Weights of a small image classifier.
Model: arch caformer, depths [3, 6, 3].
Training: muon at rate 0.0026, 7500 steps, held-out accuracy 64%.
Data: trained on photos of arthropod specimens (BIOSCAN-5M), 195000 training examples, 2.5 epochs.
Rows from block 7 of a small image classifier, named by matrix and row number. Rows with one number belong to one neuron. Each number is 128 + 24 x the weight over its row's rms, rounded and kept within 0 to 255. All counts start at 0. Numbers have three digits each. After the name is the row's rms in percent of the matrix's.
After each neuron's rows are labels from the 100 images, of 14976, where the neuron reaches its highest value: "strongest on" is what is common among them; "colour at peak" is the nearest of a few named colours to the mean colour under the peak. Only what is clearly more common there than usual is listed. The data: photos of arthropod specimens (BIOSCAN-5M).
# fc1: MLP up (model.blocks.7.mlp.fc1.weight, 768x192), inputs 96-143
# fc2: MLP down (model.blocks.7.mlp.fc2.weight, 192x768, transposed), outputs 96-143

fc1.49 050:121129155111121128117143085120130069128126125128120127125136129113121212127119175182121128148149142145122121152119086126133174134107146175131111
fc2.49 051:149165151140125123119155185160129121143138064128158127128118117130100130118128104118128128095142134140112125106216128180130062098108029122094127
strongest on: order Diptera
colour at peak: grey

fc1.84 216:112123151133124142152090067101109135099124120126118128143083129134158167140094154132150116116117105116097119140125092115127124102135134157121154
fc2.84 188:130176142106144135100122118075127095123076110115165121138088114127128149130103100130155095150143130139170096101122152154131183173142135147107122
strongest on: order Coleoptera
colour at peak: grey

fc1.481 204:138107138072101080100117151107136131107094110120118149062110114156174084106129139141111139145156117146169128106071147161137124117129120096112170
fc2.481 202:120140105136140085163112069163102156092161134130153110120141097127085142148126134134126137112126128155136169121132125079155141108104143118132130
strongest on: order Diptera
colour at peak: grey

fc1.533 008:128023128128128128128110128128128128128128128128130131121128128128128133128128136129128128223161128129128128128128128128130128128123128119128128
fc2.533 009:128181128134128128158128128128128128129128128137128128128152143146128134128128159128128128128128128128128071128126128165131128128241157128137131
strongest on: order Diptera
colour at peak: grey; brown

fc1.77 153:139109133113109186135137127127130132158071083162146117116109150107137124156141121117151124159171155127120148093123141139156129096126097120136145
fc2.77 151:125148137136100124136141174146084136175167135120127103116163098096160148149078114125149132139146111133112185084140145095098106163142134129121150
strongest on: order Hemiptera
colour at peak: grey

fc1.498 023:129122120138125128121117127127109082124139128128126091143128108180128128139130145071129129129129058126128124129132130063118129116135143160102142
fc2.498 024:128122110158108066109099163128101255128128133129209197128134111128128086143138019128146128101128128145129126119127128137126124142128115129078130
strongest on: order Coleoptera
colour at peak: brown

fc1.405 166:138138134128152130110116103136145161116106126118095129110127109128118140175126127158128168118158142136153098181132091117109109109146108122118151
fc2.405 170:135128088141147133154127090121114065098135128117126105123136137145191131145123129128128175112108147112110148104152114116118091139118125127112117
strongest on: order Diptera; family Limoniidae
colour at peak: grey

fc1.122 158:126122076098157143130125125127082119146142113138139148134109121128128113126089104162098152078080137103123135139113122112144123094146128128128084
fc2.122 144:124165141128098142120097129095161162155134182121081128135125131130143173128156211128146098097154128135122135053145160130165097144165127133127183
strongest on: order Lepidoptera
colour at peak: grey

fc1.467 112:135115148130153121158160122150129154150127140123172132122110121106120112099112106070068136122122105126124154114101114128161190070179115120134129
fc2.467 106:128126136121166089101092132089129127148129145131122120134138163103148130138117120128106105141144132122121225144191153118118072116206134125159151
strongest on: order Hemiptera
colour at peak: grey

fc1.57 021:128129127126064129130109128128151092128139127123128128129121128135134113128153110128128122130111128128128128128178144128138128136128128120179124
fc2.57 020:128130130129135119163136120126128165059110205126116129128126110128123123130129129128128128123128129128116113126128124128129158120121209128134160
strongest on: order Coleoptera
colour at peak: grey

fc1.392 148:104133115126152129167133141133123143113116140130091130119128119139135100156136182123168126159105145146110130137125120111099122098127108131106108
fc2.392 141:127074146137150103119111114117130107104121182136148113133130112131174094136096158138140126128106113122155161131145069124158137112132124111117147
strongest on: order Hemiptera
colour at peak: grey

fc1.203 032:158131155128128107144135198114122177127157112123127133153140096088127205128135150128129109141127129095173100129128124128152136155117200126092131
fc2.203 037:152099128129132137127135107181126051132101142128122128128158120124148105117128117128130126128153115120146150100129123137116086128128128112171069
strongest on: order Hemiptera
colour at peak: grey

fc1.740 207:136146103141131147159124116074070123169117139131128120175201062130127122106119151112123138150157118165165070155146139138144105127148140123138101
fc2.740 218:121080114130115088149058125129118107143103104135111131120132165128152121152128129134127144148125118121106120065100143135134168075123133096123127
strongest on: order Lepidoptera
colour at peak: grey; brown

fc1.190 183:139136131144122085112140125116121214094164159118122100154088154132132115156103082122119099108187131084132134126097143130129079131101134102109137
fc2.190 192:112110149118102129206113169119096105135111115127072112129163070099113133152120170125144180109107136100122112156173120117166138161140153157122076
strongest on: order Hemiptera
colour at peak: grey

fc1.183 176:142065161101131086133134111132128124117134152112120132144118118116159124174124113153143161134092104144149135136136081128120114142115117116107160
fc2.183 178:108092128133152129113084157167099123171104149156109127131093113125118128152123132128117138106116117109136151172157097138118172188129140103128099
strongest on: family Limoniidae
colour at peak: grey

fc1.388 189:138116047126127145125179143124148126134143101101121115129152126135126164102102148188128139112146186149157128133128119084146147111158117132114130
fc2.388 193:120142132145100131128154103138123114138177154132144127134142135130112164137127116128121128160119129118159136133129125142121090201160096149118107
strongest on: order Hemiptera; order Lepidoptera
colour at peak: grey; brown

fc1.526 208:122125126127136098122155158177094122145123154134110108103090160086080127103108173116146118126120146096108118147139150131120108111132140077113128
fc2.526 210:116076124087115080137147119120112093115149111091139126133128079116122134154126083127128129113132130153098186133111131145108102175130109187120152
strongest on: order Hemiptera; order Lepidoptera
colour at peak: grey; brown

fc1.728 126:096158101126124142126144136123149127166134116126167114147116132130072144129121148132130159130124155122119128100139121102083113114132115151156112
fc2.728 124:112132121143087130119147133148130057163105147130146146115097079127144090091114109128129066134126128115113124118122116128129143136142122139131135
strongest on: order Coleoptera
colour at peak: brown

fc1.179 016:140122128135125128159133221122128128123194119130128132128139129128135217121146190128141133132080115128127128122113123128127195128131175126145129
fc2.179 024:128127128143128118129141128128139129222145142128128128112140129128096110164128114128128128118163137127127090124128128139112078127129097125003144
strongest on: order Lepidoptera
colour at peak: grey

fc1.387 132:074117159131147108144144130092146099114135137148113131133132111202123116134084127144182157083133125113140114086103128138119173164064143091107152
fc2.387 127:134154150107091136135173057090117139128153128130177150133125115126108167177136143128150123129129104115134090129104162127101086129151127124148116
strongest on: order Coleoptera
colour at peak: grey

fc1.60 132:144087117160125102136127128127095187127127111107111125127131128128130151152150123125120138116113142101129079115129112133126184181177129125127160
fc2.60 139:131139116112158125153137091127119125125175145115128117122127127104200130146145146128124110106132130089152091214167127135095097100119126092110133
strongest on: order Hemiptera
colour at peak: grey

fc1.461 125:103125095141126116102150121142179139150139127122127128072121105131134109092073165122130164145095138141171147125088090147129168154133160146128139
fc2.461 132:116117140135141136163113108126117114110130132136163145128137159119116127151120125121116106115162123130145081124108128131161106126183120140146146
strongest on: order Hymenoptera
colour at peak: grey

fc1.521 062:107113098149140138212137127116089114086200124105119128108078137121135099128166112136160127138077144082124128117133112129126126128130096139119153
fc2.521 060:135100103156114137140119123090127143121106205127125110161143151131153072105128100128147166122158128159162126146139099133143125126153128077128086
strongest on: order Lepidoptera
colour at peak: grey

fc1.560 096:115136141108131161087123132153125119111121162195142129133094120134119128118090155085133153127116141156143113110087116125148129122124104110114137
fc2.560 082:128150114088116127131184131110120154195128185122128140134115099104143151131154119120139143144135132140122102166167091090143070135123138142150114
strongest on: order Coleoptera
colour at peak: grey

fc1.651 008:128128128128128128128128128128128128128128183128128128128128128128128128151128128125128128128124128128128128128128152128128076128128156160142128
fc2.651 010:128128128128135142128132139128128134128097098128128128128128139128128128128121128128128122128128128128081128128128128127128146128123128129127128
strongest on: order Lepidoptera
colour at peak: grey

fc1.757 209:114099131146101086114149106117104135140080089161092113118122144140121146144138101156188122120151129141117111135160113157141128061134112136171127
fc2.757 198:154175127135158161187102102155107108131177162117073143138116114136171088137097142124117139128137115115080124109099106136165109134111124154131131
strongest on: order Coleoptera
colour at peak: grey

fc1.117 227:141138099128125158127135139174131076115101120168116130131125172158119150116125118070122121141115128127127142136103114119119141168118093091090099
fc2.117 197:142120136112146157096150145072122068123186156109127141131159134160169104113098082131114069115139139087093127114079128130150133094134121141119169
strongest on: order Lepidoptera
colour at peak: grey

fc1.36 197:113151148112098105166095117121141114144130142161110143139125084130086137162154124108133113102087091179138149153134147142141108131138106138154137
fc2.36 192:176131145132128150157118082140142077144147085124075147147124125128120127127124124124130125160168128087057123126139113098144150134137121104117131
strongest on: order Coleoptera
colour at peak: grey

fc1.568 151:104122135125128107144133110133101134094133108134149120140102121135130141142158118110109129102122074130121129129091141130091138216095128109126158
fc2.568 150:112129145145119127101150129124107095140110107099106086125067130124029063166156139127114127105135116127159152126139135104098106126116129111121105
strongest on: order Coleoptera
colour at peak: black; brown

fc1.580 236:138129138112105129113112135147091127147142096128138165118118111092131121138156093150135093102114109157137173147154132105137103126142066174130143
fc2.580 228:130123145123150129124129088153121129121138176125118146127099113135108143121125056132121144144129132161160129145136129109117126142119141165156101
strongest on: family Limoniidae; order Lepidoptera
colour at peak: grey

fc1.69 006:128128128128114137128137108098116129148139118128128128141128017128128128127128128134143128255130128128128128128128128128128128128128175128097130
fc2.69 009:128128128128128128135099255128128128151150128110128128128128128128114128166135128128143128112128128128128128128128128128116107128128128128129125
strongest on: order Diptera
colour at peak: brown; grey

fc1.274 167:130112144134121152103125107125126104129068131084120114145136124181126182152164171107145162130158109132106138144140090152141129110141135118117128
fc2.274 169:129126127119115193128149142148127163119129112138130120118122127146122145137101128138123120118111126143149060124146151188139155080097139127121123
strongest on: order Hemiptera
colour at peak: grey

fc1.720 021:127128114122127128075064128116119114142128105109149132090155120128128133127150135134098128229111128128118129128092117115129128135101126131123126
fc2.720 025:128126086134132076167187132185128089070171146126128175128131130128112131121077140128126128094137128128128120100128139128127127112120118073130122
strongest on: order Coleoptera
colour at peak: grey; brown

fc1.617 064:108153148137128102127127131128104073138140109145114127130104149108126140091164137136115130091123132139136120104128101114131179101125134173100130
fc2.617 065:116105130098149139121151122111111173143120110127096128131118118119180106115127139128128129114124125144101128144112119117139112169120164119085131
strongest on: order Hemiptera; order Lepidoptera
colour at peak: brown; grey

fc1.223 164:172097127139123150127110110114132130173117143189101142150138103138129102087124113109115142125127120081134102115111145144109119120118097112107092
fc2.223 132:123132128121112149077136106102111153177165104107085121155108118123139145129102072147129105127110134126156145136120146121097167099148171158132123
strongest on: order Lepidoptera
colour at peak: grey

fc1.631 188:188137121113163131130150096160109129121118117121154144137102108095111152120156117167185109115142151149124107128153121128136117140139116137106151
fc2.631 185:129160126119083153150125173097131138130151118133122126128135151148100130093094162128148098127154130103084075117089141129147137116036085166076145
strongest on: order Coleoptera
colour at peak: grey

fc1.345 184:140129163086165121146146088111156129155152081140118133142081146072131105185133128121144112149129132128141130123083119151123137125193121154120133
fc2.345 157:118144139152128164133094189167124136146147125111139105096128135155064192140098137124123131164195134122130090128175142110135091143059114121131114
strongest on: order Diptera
colour at peak: grey

fc1.545 200:127146128132133149154162142102120138111118119149123115142114102102149122144085171135122119119145139130139109124138124132187137167132106142135125
fc2.545 183:140133118147108115130088097115098166162096179118098127127145169124133125167125129130128132152159124087124152126137165148148076069177129136170115
strongest on: order Lepidoptera
colour at peak: grey

fc1.321 205:117106106122118142132160119164134136135108100081138149188143132133095129113146081117108152160138129119125122135121144149119163086118116129161132
fc2.321 181:134130131125108092121122138126151147115089144157111162139104118112107107158159137131125124109107145158104122062160157147122184126050115139128167
strongest on: order Coleoptera
colour at peak: grey

fc1.514 180:145117079141119112119166121110125087143129134126123137160104143102148156128126131089098133124187104123114127135125109148169124121180072136100109
fc2.514 165:144144142132138156149157137078124100097150108130132143139121090130134107147092114128145132132120121099121134095099115091091150136073108128149071
strongest on: order Coleoptera
colour at peak: grey; brown

fc1.201 016:140129128128124126128117128122118141136139124128095130156128058131129128086143122130128123100128117128128100128102120075113136128137187127049061
fc2.201 013:127090111127122118114127143128126128167144172135180128128123118128128077197127121128136129128130128138144112117129115128129066128111116128128146
strongest on: order Hemiptera
colour at peak: grey

fc1.418 192:115117150159119137101110081131135096137113146114130061209138117110110127120100144136114116137106153149102125103141141116128114128104144120110152
fc2.418 178:128129121116176137182150108154124104109132110112100130112128133128138125130159109122109128159116129115102131077135103145124108146167103138140163
strongest on: order Lepidoptera
colour at peak: grey

fc1.766 179:156164142139154129126114083113122168198131140100118143117135145158167128074114135127126114182141120137123141120120114118117137173095128153127093
fc2.766 199:126097133103099064140128121103127077102151138140136149114132153127159191140145102116122130139088125170168163165154076177102081050112130115132116
strongest on: order Hemiptera
colour at peak: grey

fc1.745 201:156121108104177100163152100167119122138142144123125127109078115110095103119133124130150092124161103088127102168144089140146120116144104134146131
fc2.745 214:140096130123102102137073126121143151118091118145130149108135133127131129145130161128124121113160155127130083141110139113148131131113148114131120
strongest on: order Hemiptera
colour at peak: grey

fc1.689 077:131129095170156139125120118162136107131103115126123128116202160163146122154127150185110090134136129141137111165150080126127189152139062134102123
fc2.689 078:128131128134103127109115129129135132147177097132136128126140089141108141157102128128135149110138118144127124158139126131125051093130100165159158
strongest on: order Hymenoptera
colour at peak: grey

fc1.459 009:128128128128128128128128167128128128128128128128128128106128128133128128255128128128128128128013128128128128128128128128155128128128128128128128
fc2.459 009:128128128128130129172128000128166127122186128128128128128186110128128128000127128128128128128170128128128128131128128128128128129106179099128135
strongest on: order Hemiptera
colour at peak: grey

fc1.613 206:165126143140144129098163117141167165114096150111129129117127132126125101146106100131177126127136142103132139131146101126119142143140095095116071
fc2.613 201:136132099126119132140128103180135120109125086103148137126144145124187128087130108119116106135140131143144126148098123096106219120149164111118150
strongest on: order Lepidoptera
colour at peak: grey

fc1.306 198:137106139160144132138152064120110113110119129133126184151126137098147139176122104131155154109119104138129120131138128106135112119131138126126149
fc2.306 193:122179129147194114160138128113111101150090171135119115130131098109116137139124168131128141139094137176066144099164168131146133126142126150141111
strongest on: order Lepidoptera
colour at peak: grey

fc1.747 164:133113050119151130120153118096102109113115146144129134106107141060142078111112113110133107123118126122077162159152147110125129170157111105127124
fc2.747 162:128167135115125169127167133153141176111146152107135128098150103136074119161129132129112115134127126133144149146146134127074150125130127103138127
strongest on: order Lepidoptera
colour at peak: grey

fc1.557 211:125109122175134127150119116109094155142118164125102119124089154141116149136163171095177172145135155115120137105121102084083116094155104106163181
fc2.557 227:135108123111098148085141175160153146127154072118155122109157112130121123151141097129145120129115138125103156151151131155147110132071129084115113
strongest on: order Diptera
colour at peak: grey

fc1.64 178:133125117099114133111128117131114119153127123138172139140133086124126174133107125140116171130136135158092122135160130122155172158116106127111136
fc2.64 164:153128136114176123093126159108142130116070117149152128148116157119147097130146164128117180106085128092107130086123147113165130090120112145101095
strongest on: order Lepidoptera
colour at peak: grey

fc1.538 144:101124125123136124127165134137139108167167106135105135165158138154183145082116074120123153122110186124122181125128124111152136122155134178116140
fc2.538 145:129118135118139120075145151105139100059152069109066133134131122093097150133122170129118158097130124132152101098123151152134091135104176107100185
strongest on: order Lepidoptera
colour at peak: grey; brown

fc1.713 105:067118145118125087135136128131111126140105121150128137128084112115065122101110144086109110167116124096108111128136149120153135129072153155115160
fc2.713 109:140091125128134130139129131134138094115130121081167079126105124102116109136153118128127126100099150104144143114157127103137160131141135140085092
strongest on: order Coleoptera
colour at peak: brown

fc1.691 200:133118158128130108142136140128128165140109122135108164115120136102118140135116162111120145114146167133146211115098180129148127138109086108176167
fc2.691 211:126155121138144086139134110121109105097102115128142113128087086132143156107179108128132121165127129095136158161127118095122147099139178126149145
strongest on: order Coleoptera
colour at peak: grey; brown

fc1.679 183:125136106130128092127134136122135112142132141120146128130116130119133102091102114126126131133172160119114141155059102120073121136131135140093104
fc2.679 198:140076132124077134125136118137130102086142165107137129131134123119138099097141177128146095129131118082079130176149110155078083145192134111127099
strongest on: order Lepidoptera
colour at peak: brown; grey

fc1.730 235:104131138112134149130170133129114079124119124128113150094121117136104138128109143103145074081107114092110135138134126139133108111132073145125122
fc2.730 248:126192124141095138114109100156128178135135163122129126157094141134148123107131105129130075149133117140133136131102134084176104127129145106130162
strongest on: order Lepidoptera
colour at peak: grey

fc1.700 034:129128126127100107117148128100052128137202156109171126124117047102128113127128129122139135113185125129128072127045113074141192112124128148120128
fc2.700 043:097123123146143128124126141146135147169127123129123128128064128153128128117091112128143127120128134153146146128143131086080078128119128173145138
strongest on: order Hemiptera; family Aleyrodidae
colour at peak: grey

fc1.56 012:128019127128128128128179194103128128134172073128123130129128128128084128039128128128128128107128128059128129128128128129128239129128134137128146
fc2.56 014:128128128128129124165048128142123129170128255128122128128125168128128113177128135128128128128145128166126125128128129098124059128156122105126024
strongest on: order Coleoptera
colour at peak: grey